config.yaml
arch: "conformer"
model: "audio frame classifier"
dataset: "synthesized solo parts of chorales (CocoChorales)"
train_examples: 39062
n_mels: 40
hop_length: 160
input: "mfcc"
spec_augment: false
win_length: 400
num_classes: 73
output_stride: 2
norm: "layernorm"
activation: "relu"
mlp_ratio: 6
head_dim: 48
fused_qkv: true
qk_norm: false
dropout: 0.1
inner_norm: true
moe: "expert_choice"
num_experts: 8
moe_every: 2
expert_mlp_ratio: 0.25
experts_per_token: 2
shared_expert: false
subsampling: 2
layers: 8
width: 160
positions: "conv"
kernel_size: 15
residual_init: "zero_last"
optimizer: "muon"
muon_scale: "match_rms_adamw"
lr: 0.0032
momentum: 0.95
nesterov: true
orthogonalizer: "newton_schulz_5"
adamw_lr_other_params: 0.00073
grad_clip: 1.0
steps: 13400
batch_size: 128
epochs: 43.9
lr_schedule: "linear"
final_lr_fraction: 0.01
warmup_steps: 2680
weight_decay: 0.07
adamw_weight_decay_other_params: 0.05
Rows from block 3, named by matrix and row number. Each number is 500 + 50 x the weight over its row's rms, rounded and kept within 0 to 999. All counts start at 0. Numbers have three digits each. After the name is the row's rms in percent of the matrix's.
# pw1: conv module expand (GLU, value and gate stacked) (model.blocks.3.conv.pw1.weight, 320x160), inputs 0-159
pw1.49 112:519516517585473468567500509475500514541549536549500541499486472561547523572520465459513558524507458440448489506496592608541543443553488484471515531581509541504528494435400543426575477488484495456483502533470440501519498552471493505506518431475501428382531507458496511471403525438585645506476517466519431590593587444425458437469519486408477431556472490514483551501486528499532526408506618484628574412413392524498550541454457505568452527522493493438493562413496472413469506496405539
pw1.50 113:509522489533446506443504403562583426460551557420608554450531466563511503470541545473561545504512549504518507538539545499482414470413559525505494538454528412500590476428521552512565431508489587511507500454552515472426352567463479474422498549467612425499485431524460636565472522459459516565479507430389509539412495545388485489531454437499478525447485553406449507427548555493423521500461548511516495506506552446549511452513499465564530472568534540521587564503515408521507487488482466
pw1.51 098:495529485642548395517530456441512425441542444494545440578533521526608470392512481522459549568457501563402492539493541464501468502507514446494524471423476557633497501423600481513465567401402508476474579520615489534542519474579498522448513416498461490484550543473498488523455501482510517505489498523568446569441486487544565592585426478480458577422521529485509514512508435552485519442487429475498470437506485519445382554526585501513525479514511524449466488509415606478465504527414568
pw1.52 103:499506495476540665566519541500541469490474417442545561524504521438599527449459514517502499542522576478556498475380524455555456421561630570458560434432465407572500490510470516477536564452507497585493417472516501480479492454571596521487535538476547485530402421502524481533494435536452475471442451515507534525511485518434388484486531510486468571596570532547495437454406533474525523402456569496497462538484574513518570470489541504507438436544474490509561424395430521542592448523528490
pw1.53 100:467622442479512474526521447556421492469487516388409467453475448493489573465430496426531474556433490611569598479506509479553384502544531445577491521444468509516520478571445617567433495493532452542453490476418551405527505454505436509497482515593428609554529416501466454402471484487409473512548507471532525501437475501449588482578560583480578521515529423476527447544578560521500567530540548507535476533529466454497508502454465517500534517437456537563588444515514513588518519440517461
pw1.54 098:532433557472426564488480426529508428408446540533536512473483460474560491504444506491492441550472517444488532446573489510478388461630464539453545540560426416482475479476422483499475551502475479486578484525609507451553461479525457458505514469459562553563517533438548535510462476563400565556466491612479515558519448551416496492585585555521491499608588429562455470441526532493488485474550591481565436506517478447474417451390464466590492520488547632495423540492506558482515441468471499
pw1.55 099:545553408425498559428499514504515499486505575470450530588430499468563518478450446435459522478514493515573502451479523472456586552505520621485519372522472513452592480513526499468487522491457560587579475546510535520587385483500367627479447445402527489485484527458491601555453520461520507446495543472532442492496576491542460490555513496447508458459457556483494436490426488474508531465508512542522479489406432491529515480641515433480563589461485451526509544566557408508504471633510547
pw1.56 091:487455509393552488495468479497423517434528521462572573501397486531586456569460510422467502494511511608410437557456542455539534561561450515549504546599435470497449529564533495462525463437467503477580448440531539502476464490428570480529561485405542523444569514429531484422471425559477560442526480518527471487580428553462503505491411461445493587498536493529556467445435479564529527496540495544549432530421553528550527604521437421449511491581522469452493469501511365537606460529561557
pw1.57 115:526467529482499432474450494511561473496522467467546467565551419493510496514561517508448389491500491494470429445484580494513403432571543566537471600484490506485527496526550465488472470511521429428537485521437482450606471469411509546549516406499502473581430645461501486481602451578519528499502533504411490608469542476474568621502461513470453574512517520513523504452507525545481466466510528446432430345552490533468584507527474444539561517458520456540514544525541604469502468349451564
pw1.58 125:541534398460537475461542491421488532432408491449505494533485543404491555550484516442541546488513499535576560467557495406516448555591452479503537540441555440509598468420490534508454571553527480476570535525487528534406406480542479559500452567507510439554453531453399486563569451461440473503570483543511555394481401534499583500598477472617439559523567484506509553450603539461500451508552389540422444510480526430551477500517523512460437514498449502498445482520543582579534488522472444
pw1.59 085:530479534528490453506475584498490468501638485404508518490465392493445575447526439518404415588470413552451510430644474435463448468473531483477504553564555514472504484483553542471506523411519503504469517455542512470536479469538469541436519490497534450506539471561644541492462531485439479553562498409496521534394489519516554491454494485539542609566482488563411476411504511549520536558473513573486416505523508496471443554505500571510474640545402568494469512515512394495443558443467525
pw1.60 080:560489511375535475405485480602490545492517445461499585565465428512541536467498507472489423497552459556439394505500482504375517545483465576550544564580450539466484516519575519516512454531480452411531473501514473475544489483509531517493400417464532453504617454447551542561552516483487508379501524443523488480554482469465541622513519457513439568540453479501512559564524513484529574532435442508501444564422484553583522448542464501549529531509592526378554448496427385519505472461580440
pw1.61 075:503535445530442555580515404443501521507475470452482447574512533518505496478425456488448579399471458427463485541481496484455543464409617474468538467425543531379469464452419498452471500579427525559515610533575480488525537541571498448558518460354547481420548529508515503450503531542531471507523516570353536476536527532439562574612500479527532462426588508470475530499475484475435466446483617546574560533484544591445476441473511509556521520522506513521480535509434460507466567499548463
pw1.62 113:409537401454454585531519492577691487480536445394616537504537530521553489567493527415401448494591540483496502549413438584538430490477485522480514612442524430454515486556447603473483526511491507493551486435427482525521446491440482505521487468451530465522534579552484489462552437493464444591480483581505477451587529456386553436499513527474483553469544438506449462487455594555523506473539576475532502460571505555476531506503576479472528510455532530468494470438503449558512534476432526
pw1.63 108:442555460529501524408566486469439503561466525555452475481455480443430539550410464531490460570566453463486606458490434535479421493493463551455464563513555496524413501620566471483491533593439515480542517475588453545482534472540519412439426527520482536587500541525441571473504518486451465463481516488486598496514524503502441564398536547479493641512510456539532503541546452508586493465506537518580434546442503529501465570472438592558536462404490593444545437485456573399410461492440526
pw1.64 101:468498450537519456458467487507541603555470490480504449555398433485494532470486556559523428590536464469552453533513558557496497556520461518520479491419536451526566579508518477463419495489481476530564453585517483473491467486437433569548485595422460531496422490424462487519507590573475529584490400586404529434448463592596463565558497501519524510383541471501525391450613556538490498432464426544420387479526510465447471473473524541486504428474497505580514481522581567522578554488514502
pw1.65 108:547422522573393450481545512515537534485459492449570538542493426493516510483608563464464506490526449533546488527456373568495452402568489502524471549522536493462526542503559544511554596507581508449500496509559473525546565469448452579388508459467465385400494494497524549348521555490456522605520533496445462429559456544486568440481494547465550461493551490546486436428568501562417534514510539468490436463532518455492546459461474438491470608456432517573473547441505492510633500460466487
pw1.66 104:501621503437438480556491452506547586541472474477429524431500537477525518467521477477533524566490502508463514492488499571560475469460515539567486513628532547441552461561445513438566530591475560470535495465507594448523539482519501423500430491451419535517512581437439517461533462519556445444462413430559592537424493443593437496515598500518508513534522574537368484554474450519473548483417503458491467525576526539551535460585447467582438437465471402530423428444477583529587517496454549
pw1.67 109:478471568408532501458479542606556421415492510483462473426495427506578404520571481530462485527545507481514552449428500543501614483442381486460510476521482548475456491497517425571509399503485550541470482491545520559489588507430472477441561603431507554478471524523555433506445563479506481558398453468518483509469578414498451547466492548471592449554438526472485464556478442541557505475533660516484485493495450541529459509428496489487594515510510517426565497537512512479629565454438591
pw1.68 111:446496457512506518439547394484558553487482487492498509527500518395448534508512578421483482500580529563545499442564453352558518590563495492465557494498493421560506505537459550530516529576491537587554501527486516499464460425503505477455441599514497486513396537448436484568473430438384483488563494452449531414443446471516553550502487490580522620503621453489510554498510548558533404464497473537486495561546568491552485551490451526438475484494404481575462397465538526601534524467547417
pw1.69 116:490426525416532430614494561572474421529497526414442458431457541537421517532534481491449543547488409521523469507483532549470550541486512533497410525512512617524496549493519531426468441447377531531512517547411511499466506505444504450519519482547445471507460525565453514514505466549476472438560380385490476594425473506596454660472404511560496562511499574508472473503516441551598539493502452500436534483495552532411574499545467526509486500559406455511527548503485543430562550544526557
pw1.70 072:574543491606512481483494452515649520535521596476400489515473476492526476490441522424566462511433478449457489480553556506470499492458500569545549502511609456532479492495428505507476574452397500479495475585459595505456539489435467532445472502549499525474337542509423504553420430400526548494449518489539479428513508522570430421514548467456529482413517524555465501563485501563505460429559496484483420505556568479436491513529545607399437555514494487540517544622489536526437478567562500
pw1.71 101:538442454432543370533438428522512613522546563563451512471490559430456560559500487587475569503493473633398475535530527485490556436415489557619457503507532505518490523522612500468481559566557529507468484418469526490495494503529601483466441536496462449518481527529522417491586417544477472526454458468494533593444518503549485478428494431492484520435456512471551506493477424515549498492422458617536545530485500475519500422546535598559416510453422462513535442502487457523445561502504374
pw1.72 070:446453431492588433530496450493577496504463503553474532442492481537549437502428508511512528400486478606499434451468467526502375558447440444546561504594585477565512420576518428487451485519491521469500480475461527420529519380457508604473550507537599494521496536547476478554432534480489493589457514470519434540559611477455504485455501515379544484609545474446488504562521517521544500538552449559574504506573472470430432475592497513571555491525407545517473425514470494393483567524483442
pw1.73 101:378514465533543454534545468572546495522560548431573388499520426456513476568499413491488486492506522496495461496514606417420467530497478506565518422481481501517511558559522483556437435412524535536480500529511633433545483405601539539586528506448575388434469493515496481377474561554532480451584520540445512459529505577420425481441501484527481428502453521490543424447512585474454457499509551573525502363500548527464532575514465573537535491510519466534502400549508499509534513454507534
pw1.74 115:449510457495496416428470524535472516524479515449520405552368474540460445511573583564472528525573527526477454523510527500402576513470481508532525511546551489498413530426569430387537534497500494484476552564493434542524527463477464535509429465608495532536424538413516469612556556568458516554484485497488476554413466494524511544523412402492487483506457533479540377525526477490532505471467407475402617422591591490500487412553484506538494566463471442563548538526552507594544526520545462
pw1.75 083:491468466511545478538456568466473441541493552561467442588458476472491430499570414558573419506490527544544445559475514458477602519456475436482579525458506487456548474528544496484486586441510535510507495553463449484470510487548561521578517573512477458563564547515587524388522434499499417481588520517481514486403469452513545432562528539527530529568445465429512515442570560460422546563495506460414425517494452578484529406430507513392471476433511490404609539648504433442497459525470557
pw1.76 081:482476459450490581566446491538534548460400500439561450486581547482452522427567492522460529497319514436436515576417490442572460475502525494499525468510484500481555512453468489513538500569557419454545539505479460421591504469561521578501521438506476520440583539441566546458449542535521426456537442480484548369545540537515500489576419488516523479494554535462401496516440377498456521456578504463573653533485503501535522573516492531520468522580520492528536503496428483454509538480391540
pw1.77 108:483483488410449533456501505466607431585605593491454509493533498516492539543541528443551569470523512572508442490494498559473546545511436586505463528527532481475542479468459597408435543495472449519466459380445516525496498514479423396583509511394489437463470606495508572563552470511493566562420474517531510482506551516422475528503467526527436380524553511465555508459367499393550465458430476489503419487463503524473524507529562495507394552548627514532526529554528537404509498527454463
pw1.78 069:530547476478506557439513521537525479480429475498459503544478437445542517500516543451514454517585435596511448441546447464510564603480491530523468473591454536555465468535513482479409529507559539507498440491610482547542453542472508581421432487537542464506423413599460469621570603511443441490496564517420461475545452492446560505455537429434442517567501397442539477551489534568564490523513509491481503477513348440544519614458493530493468465490515627481429491517474516560422552437455515
pw1.79 072:492471605532571516501506569503498459488551438528407502576506481460471499538524523401404509567531502462513494467491543479461551525526446518526467553462514479491413448486544520563544563466468424536489508498522518492428466457498517544465474396517464548605478532484596447530533472536457464426476484425509430451489467496477539573465542503424562412529544484671536471412599491541561481429497580518452484522549545597525406562484412507435499617476456541471604515507475405461564466443519535
pw1.80 086:450527567485439523412462471462470550461536502408513456509453496488499552523425410462479490448535377510491497546557498538481524438432505492434474430557491429568561490498474469506389445450489491416514490559474524564550516448399481481559473431409561513468495477534563500427471534547529421588486497568469542513494527443475466505418500499491534562476459525565453502509590505522588482542453565456523473436570586430537540547468530554590589468486557648410558534517478504560508620453540498
pw1.81 101:563570438431492424508527514537516509483484543459439496497472521547455491515457525563439562546471459513507507442508591616573565495550487514503549378546472577464371536468565507418547476447489576567426450501506602541519552526470481461518480423585404543420575550459527482456534417554499473553507467532490494467459496566579453525485571421478453503506499637514400412596488478474448482416474473491519479515516472560446502565524494413430501480516540449482557507580440454482564514527534479
pw1.82 087:476439431495537431384552505536510556552599556448518543483564516559463532496530521533519436550433475507540506535573420449524524509495501530484433551523466445462513410556537536497492506529489486493450474429478428431442444449473486597488543451549491471566506563479568430554520405450471396551520559538607536550429542488573503457556495444390557493478444571484481517443458460512527571477552377553539452458497444480510466527418522489437531517602506428547551462578487514555528524466382576
pw1.83 104:498534522375465571483522496458497548462512494514517462533532523593452462554502473516557505471510416486550438483438419475440502554607437439475459582490561531486486488502547538483482514493529516427409426495397550438483445501470512561493549499544497421485414478558428342475543507501474583537502507547499571531490477590474497510492454497507441469473506514444534511551631485470517451521475586447528475449466503522455547445500566465454587647501498439542479532605527471426627425569467506
pw1.84 109:509446466487530552516548537476514448567489583461510496576443456538479607458459549459544415446568587450583480472502609560571553505501453478448408444505506452532549488518432529533496535441469491518414471433471499413440452526519421538521596392500498507544474545528576522428469457469514469461449527454482454464586508570512546523471483544493444458543430580525546502556512490422488435553478582416404510517456575432519514528550400396500534586509561514614578510485515498504561488450477520
pw1.85 104:494495512566412542527494599518469527460561511571499411455511422531422471507492616498451497519538612493523436501411428543536497449487495434433467500498535567511549528484505490503531508567431533562462434472581489602501435408485529436535565502553519524525468473478567463516478544422549431551468495510540479610460514484397529474409532556431533430532572546501543540458533603509424473514412539483443444565484537556451448473479529487454467438550503342517547432448524576532532481523491460
pw1.86 068:447560536483527425506431558493415497461501513599451444529416502482500470476438460432466580445595484564498490449458502512437464428453478464514549473552470526500531494476454449442508528548528540540487533450570563497430597595467544493494496561539561470482389542544542512501515452431522565501447490487580509633406464472617524478381559557481506501551477507543588478533568562581443454543509465467435422536459447462533481479452536590472459447553495517503476584392450532456535536493507416
pw1.87 109:435622601557531457457504478528567604543609490513455513584425502418488502470396489528569485476516468512497462429500575462396469522503578587546495462460532530523479504460447482534516445508472531503456552459394524553517469552465485519430474541603447531434490378509499591464509550534522573586576471486553512534574510557536454517529539559564505507515477542491469440457474532491602510528519426515463471444523406445498451454537554520505502464474411565476420520431475432485394446459545505
pw1.88 097:495576578550500558470522428411459537579570493519564612483562538427491427503482539549488541497496486535397477446523435519522562541444558572442536616441514548561480552525503439511521424464519436513432575473455502409413558511514519608454523576517491476404474431529512496512535362537526474489458455533520436544545447501623473477521476474457450479485517443562575563447466438505467532566505467506520366527504411490454479450527501505526525570537474502521492520449440472504605440510489502
pw1.89 098:444481537610516495454461511559490587529486422497519540507516496555549506439534521441646529441510400506387511485477447448549510447491478528516523449494561536453528454516481400496482490530377513497673486556454515532468526431552558439473452485478554480444532543437559471447504523441487471584553531523484564524535449411504535364535548434490551421489560493541536526432447493538435454506510484507429499483533504620570554490585538538543535489515417465597508455489546448458535483493511457
pw1.90 098:487442555529484517490525434545491551454500533615428458412511527498517522525467421536503508500427479559405613468526527480542531554486423426484530590534451531432534514381459432579497503438486500476406505513489491457490541370468605445470526450577584506574495542541480532474466500438419602486540475507553476491518491502441561481410552476442548535604533454586492551534554476604552544581469495408523491508442485554488513480485494541572557486537453477478497495470491465512428480409393518
pw1.91 101:514505499508469481582523500395464440516412516485535528500534567532513475469528514509566479589491503484549521520500502593417552462381510467518469516531606503587510493497511398575443431446428533497558508474567479530521478478505516375503465555560467559503525476432471543515573542585530559524526415545421577419413476500489558474540496402554434485485459474473519527581511483527556568516488350523521546446514545448526541421459553586499479448495523540494379425521443475458459485531601553
pw1.92 101:475464424491522497589470549509552554524499449458468527520488469523539592441549559535581478387565479536541498484524502433510552514516504515517463447518513563486459445598493526458506470603544415546459470529421478499517476581591474547454430510498530582526435432444474500417513396536520471467578586435436474625558431438488487460532463557541456516436459517509552403468502435473401422445431537573504547591506500567453416525530439492461438513507524579533515514448599516526529473529585495
pw1.93 076:512510479469558523503529407465569549608543441480437539474544497476515530474557493517497487419589493513516405490628519547525547551442565527595539460563441565483425565408548525509606479460533467417502403446393525434445510555484492498545484439501528506580437453614495449475527530527479493488437519554453508569554555551437478557534497520483547511528394519388543482498433480464496431439493502386498443485456441460573474504534505511530563499517545460452469421502535498536533577397524512
pw1.94 108:441529465370469546545450494501442451508543485511462482540490494441467448433413552465501519519543478474493518415472535610434543462518521511431499494468508584579540501516466565488466505541488489670475488514490535498542536540494517534469550478518435520503511539544552560477542451454520404619476485415533572555472434475523467531485462437508471491651469544496550512417586455389551488516469501496428492542553430527558480616496425493489527500549416594584384498434528531529484456459550497
pw1.95 103:612464569522640515455454484435457569466544454478503487511492440550385496414496475571514555478489568478530452509562436465462517525479484505509539511514549480549529597459418636513466495626518508520500551437529549559419466586471497501481502463432485469525520476517544536465404421505426540559604507479436526457499494512530508488420551442508553575484497581503433523530503412473514526556400566553469600502466430519609509454545480549496537490443442533482452439500547481449461418448471504
pw1.96 098:501544516561500483469445468611503523464450488537493487607626576526493629481446517468430537492525529464534436496460513363425460586420480577535574428449481520443455407578527535554457510468565478539448518428487505583484573445485525528511451428529479434522432451582475515475521573493532582444487465519550516438511590442493577497435509547499522570565555537418491448449488447538573471566430471497532465455467524492485459505506584555411525455509534447440474477476450455474434501572490509
pw1.97 091:581493509501638519519499524487523488485415469491554431504504498564550497604579552461540551492513499572536462548508463497504528393455505471468478512485534477557561504419557537478482531438536473450574455485502505564517398575561565513515467452505500426518538596435575462528559442488442452498511430451524468549426491447594524497423411536488469425410482561522474360423526494513501538438532510537464554439497543573445483510537526492533437485466479366466521425559528457540562516549604587
pw1.98 094:448531531444531484454421517475609363477536391516564483456476490452548499571491439452508513567486502459461572398553544443462429531492583536561566472500516543526527514471530431531334519505443499485514469510471463507468534573475452544512542518492545573542491529524466532585552539551451450588479496493592402485492554527451488496438448459535497532474526429537375519469510527506616466516419482480503493508636494521523443538426499444521594508498482561487465467497445576623518504477479524
pw1.99 106:475544498551488575512500528381552613570437468581504492497568450486474471504427530479458542479536481512502478583577516482471499585453553511528598504397589419489460444564543446545443447394467496481530504489457453516516439471430485578510467494453436510526496577395515474552484521498475514587537472444469511356499520511458512613520479369546520532481540441531516533464510471577535510539583458477498494493563541470519525400431446493471486519492414450548524540590464432518521470601505576
pw1.100 104:581552567476537441487560528494488531521491580530427435522487450483467440458483569478474514517515395493493524498563466597477505535488499394499510619443510432449592531533496401547566615522566489537373492500512438479597473449561370525544492522501550569503489492518507460552462504460506503529529544451369497526436478493448489478502490411449538541480458463479604476474506466498584501464482423502435513482486380526544575445544496439474551569469423516530407501507512562537594539532538535
pw1.101 102:466554507608482539545527522427484481494592545478511500458467462461483530506514684446485515453572528494531541507486451469478532516483516638500543579481530491465467434495425489429499506559567448514548503541520489592493482570481556549510534536530424505443428589428472449528547410484485496610525486516454485477534582531526535493471481574441497475450512440564479523452481500504533465443398504559459385530512405565473490531415553543450545515374378526575491529434537540439554458490504457
pw1.102 105:476473524423494515404508503547425510521454532585536487496417465400476456411528469458572555457596566540430480530538491495606525502414507442423551485547479478484500654532447484523445540481526582492468443523446419510429448532513600611468488461531493527572529417540493639561508464456443485595445516453502396448526420527547494467496558436626468557510462569475485452492548508533480508463497461454457449528499510544493534431534562484548492589521494482514442543503489482515574493501505539
pw1.103 086:499479539580542424463522452547532500446513427534522418447481434384522546512509489540492492490467490468478515554410455499467520436468477502519474451498471533449514561528504532454509543459549549417553510451405534481461505514494465551544513586509526499538521438435480450462597574453555471553520494524561432508477480441507434552511502566333572413507501567490563507508552483472487546554494559439504495513428487568441479519635563466505373582496487464519614543472480568514408575505439634
pw1.104 115:459514541522546525467380551526451521475526462532529510523483429521433541605538481549500570548520531553515392558537537452531472549405493549521479459540543465511502471476493523427535497470570500508457433497599468489496423539574472409515534404518536496450520500453451470525480583520582496428501494507503463529423514517572492531469481489412484519489425511450590526415597450493539533506466461476497522452500463563540542588618477505438547488429391361610540537520554452400404574511514532
pw1.105 097:500490449550520507558460524513565415421602454516520543519459491581498557484513482478452539479517493523540508586479545532466538618523462465451485503448601473523468500454589490435448471457529479536586454536510493493420489517535411440522450431475530461454453522460500349482493378535553571527508531377558488505502477559495530472610471529515504537449551618592529449474446514469431482457497408505384559482546517522498597553498400439422475588483486514493510451526517572523571477469506491
pw1.106 106:589441486456588555503438478412549512491537458448455501599568482394453443567514514504513532493510453446502447483513499547481529493487471539536484401418458624592496533511551473517573463558500488512528447531479522510568525486504541519514513600415542541494471567472533472482452394503530509453508484487491424568513450474484461592537520573549504559499563563506454569551508571583490419416506473459389488522502449498507360451436463437466563538486575448552439464536589428476541469469579432
pw1.107 100:410513483421521478579549453439459463497514457493565499435560481511426415478515497407449489558598472378459629464458447533530529552551481529569477389540506516642489491474517510528388531512484420553530536499566512493495430483566463441563496434572467585572425575484566510477557490462508525511458486511487459428522468488472448515509447522544408566472507447475545423594468513470577498463466503482633513452568501502524524516511555460505572479524481507524501418472499556549453581440534520
pw1.108 078:498465559438549548466557565531468467432572502477527476475415516492552575465516467428512571569478545545485422467520595430493517463505485582546622584468539514501525548527432510479479531436433447446489488593492459427445497441449568461507571500458529427595531480487475519537507436479546510478581448453432476493553528521510485482553532456534489587514553511437500578432533544511445570454497467522512540583444567561448491485479366478457528483542442439525438559398527339501515506515594537
pw1.109 098:491499507448375445483577584492438483455494573611519491507512564575469457535528471484554503531411435423457421430546467450425460495568431552481533502559526509521521502426447467423560565490502535511512481401475435424552511446507485487523486536500466424486521471511451584463504499539449583452561491466508559544503522594532551533581508534603449424577567552540496495441580555442444480550562449551581384497457521432441481549483460497509448495474574471600456562542517440469515473530556550
pw1.110 103:575416458449468524539448580445487524404535466450436479476361549561588547517527507499495531561532486465507469557553479496499588498520495601518447572515569588569456472479577497415555464535532453463491560583461553462458510398408380586554521512495463527477441469532513427478501571466437430445526459493488551453482453482585546513565479427580479532442517502531503472464522404516496438467408534446431520530551531491551467518482447433613548540450494460536472482534489559485566501564540528
pw1.111 100:535499509439533451480544521530416579493518480586473527517479467480445491420549506445489475566384506478470601536472510479409507476492556487511568404569495507557495580503514533539537495552380439480525520513508566447543472544492490531573503469556498548588534422467512548510420567468548480493510529373463445499609471497535422421531523489450467477546544556478453511480485517507522491554565451541580473567537472338496509515442425481502531541494479667462422529428459503506460399534557477
pw1.112 070:516432469425473485419580464584475501528617411506545482484599382397457417493515621458519512476520540543526393460542513522453571550494512554529495505589522525448506500490543466507504426416594455491439481534589581504525443418515501552518551469494534540503456470582503448548558535580554421517506524560527468497496539567447554593521492490399466447518513461505551571488473562453501419504394460488466475490542419506499495461486464540454480557515496497526430497537469478505441616412505460
pw1.113 111:394485588478490533477507495603452527457622404499485539563465482509530487451442579479553449545529453526515501508554513459466474502544539541522550456462463507395451507381417469455508522455593522560426437584470498500493456553513437473557468400524603523483466520543487528528580516583461507522583551610503399445542488503448523438530492429528521469437542475491531527483518546435548568550476478478481502500559400549515458590479425554547486583419494577509440533495517434584453473500444451
pw1.114 102:560581509491471469527486434466516478538449575513446473520634475464462536523512494497526479521573591543523475489492515570631503577471563536548561417429499567589530557541496426518402515546538513441503502532491453534362572526516504496456404617393485519484440577506459462523549447407508459469583505445496479466519513513574501492508500527466436543479540478515495474467518473377492473492506444491375376508580500502534518433468482470527416550490455580504519573496462547485576548461487466
pw1.115 071:405420549526486511393467601446476562519551450510485472523493508464523482462547451545588424611533521496562509488537428490442461480547510414526437539462541473435500444500522580548525502534446449469472488518522510516377384469431462469502506517487468507556461489481588446468510487529519527564428669503576432549448455490674469577475590517487535542579492468508541463497478469574517566545463521516467533543522482530479470421391447521495480588520463512521523542461496486476565515447510567
pw1.116 102:500465564446468461517536540479452525508441603570465563393507462468487528513454390545511409457517508456555523442556461475519503592566539484546576522490528510441439551508441523506560519470494534541427600525447498413469514515397415575485587517450431461518485426533407505489504508568402513537486570481500577531535461526408563545457509443527542484459533464619529459504517526419491523422576431523572486444478466453539502435419512549460523541579579483409591534546509507503473538436546482
pw1.117 095:441547498450497548505463522483489485564582526473393484552448470557542442598483654533436509534545472522448557488503448504496501441517475451536574489525501527464547538518535578491505461457389492419446505540453428476402502473469556501542497404539555502472484475594487542508569398547475531611605496422469480509554429435471508455545518481508560490431534433506472494519442540451496513549452569453537520497523517506462555588522463416574520537511509507647488499444497437546496452493461349
pw1.118 122:540581502497472461458490493442498491530495443547546489603576522565482501447446494561633517398540477423510503465460472508454511395475583530545491553558487532564592543500530395503478488470475573423557619492477422522605479487513514546474497543527506420542480436497434556534564437450483469578471533427518573484551448544499551462463533420472479548486530444493487569428586437459442497502485464577499487449431439511554549492567515596432498475552510485514391504515463493446511397400527515
pw1.119 114:550417519545511456504509477364497564525505447501491464509482460605513548546514527555622466490426514421571463416506536441402604552445511459441527399490455583555464501535499436551482517540449447557491523499554498600542461553586474493512576489425500482510444473478537536429444404532520449573518499437508436534485515603508564577434490541532472510481484503463570537589514524421395523512446566482477530492468500530442464491420430448474554544433598501521418474491478545573542497484533498
pw1.120 101:517602462564496541358537527450489479510495493598434435521428470547440463536551478516575497575595427507552576469497455484482477505560496504505434500540489426500431525466502565407533548464533518473551511478424457462560445516476543504527477542442514539431582555467506545476541499436552563409452432508458556531469442532408514538509600529529514426439511500513519473452591582473531450494515427483485453426438422520469494527496647517361507568487567511515483595556496451490474537466564527
pw1.121 098:424403452405512487506526554427575528425528456409506402518527429426558505497566443445438467512531525534479462529490511550424498504534522503463496489543504533472496503509429445582559423520443431562459486578631500496476485499553468569436465496462505506514498465496499465586534585506535502486523512503451512478481464436589504424468453486430474529515504470617493480410471567446516475406478525456458478518472591490429649532547510419483525411554490567462545540544592548581572510485580560
pw1.122 103:415531523468508479526518478481478511528446582429533564520474553533503492464560460501515485461458387536579484583421428476560568534431636398437492480490496497520494375521422482544490486421517461529484454564490562567537468494491623526473522495597515519484619448528622485563453485449537541450492418472502478569473530514423413500488469515401577479541479537459487521514535504516533504463538523528487500344452616479488516524376502470506488535474454537510480518545553532503497466444443544
pw1.123 097:532451466522597512454436402571515442502498441398481408400423432483498475578453500477520574437509416597498489533452514507483576527420528550459481512470496542602433483524503467543445487461523518511491519600505487468549510435565522475460437472492649577513552454528514482510387565550492548442507520456515517484539501509523422493519427467483499572546479503475474527507469532503525551459523527538426506593610547549448563524435555544518489461577485444531464557408568544404566393501511485
pw1.124 107:418648469408482527450473582488491393580512526524487549460481479487377484460519524576508475468548549493468446449566469557514598519456577501542435519547540470444612400511449476538436492461471477541515521493473413465516494535497583458513530603471543505440575464539451479598536424480448509558497482495479504533485505526444455469450560554516486462427496489562468557441502501571535418452528559590458424375476540530499588477450542546446499542544527507480500475515566451528593465496500411
pw1.125 095:595419526570486444520509499467619439442606531426467483455464559460453465518546537514492486474536512556495473493490608517492468433567533505650440531414587551505582472491512537475475582546516518507426463480586566481426454479478526466514612538379512488493483509532500488479475449561499480557512472460509601536358502479524471528523502533488533476487573423482554452516486492490451499513506511477479494471423544491445548421543501517534418517575445445559472564438450546415542370514439454
pw1.126 092:437572383408569599479496416552560453518555412518507388480507465524400441528629509512490527480486459475503482519467459467439499520379553507464578514479602508512509443566558552510502427568502527507494449509540417535453457536558513500509475533545531509452510476473440617550545396507597496476533574468485487464595519484444545462500484466457467490550518489505515557466510510510424568476568508503540515614437531524558516535520489434411502411414524473467494537543570487503444396468520542
pw1.127 111:432502438473534521511517506493478556441452531449546463530453470438476538450495439488543442446512460603519550494513447425490514547531475508544503536445481460459469496476440484523485503529642471534598505577508551491357414444532499596452480569439522492568414458438427373550602469538363474484556519549519610464417495511565568477552478456533459545528519499502508573511469589484485435539560401537438535592526541450474489485505524526508457534537492488484528516566498546554597497501545430
pw1.128 089:450508536494545522502549504444381485556552483552527519505428475459414501517580540459532489482480469429556564443510559458463457519554494508480523423510567447471470522484526414439453539537521484545600488560472439517543537524461512528502494575528611480457513461583527508526516502525411488526449457535442429446529470584388565481510516455500413392587510519497632511407536520530527556493449440571395476442520414576488449521514536433564482520378492546498553434537612496551436457521462506
pw1.129 093:600500503578551430416508545505487454509419492415560570566493474566527573582502534488482502579568508546593571529496545549533425531528392434495477530485549503511477454523514557460423462513491541496470518416571521446478506319458493520437478486442486459444462530621490398431496555515500479524481502473514518508535565513489574527510454522537547573499538458539426468432517506513511467521472557509408546357477415470457517490419529443510475501440493524494592468526557566489528508491407425
pw1.130 097:486478514543498515477527461521516492476542451340499502464508485522484532518494558542512576447584520526599483526515587526490521474435510407610461468488487511522502527467467522538457444510394567557531512545401478485468453535408446448552560502502523521454429481480442412524535487464525554516595464492521402482430462534538515568512423491497446532408455524508526477585497553588527494521419452451439580391510514492452472471528535495479622537525484448578570491419640564452571571539520447
pw1.131 086:466473519562480461495458469550485525539459593549440466579405439490436459515500597444421499474572424540554501479498523511483526493520522483528415466499479443563609543568481385545468536475448490579492499454490543508547411498467423506463561501496459473535494633506539502488440521504385425570474408545486515579452558571476487502509447434498498500461517567450487545511496537456497465567458533492461478555569497435523561407511415433524405574581437494481583493539502524622564583441491471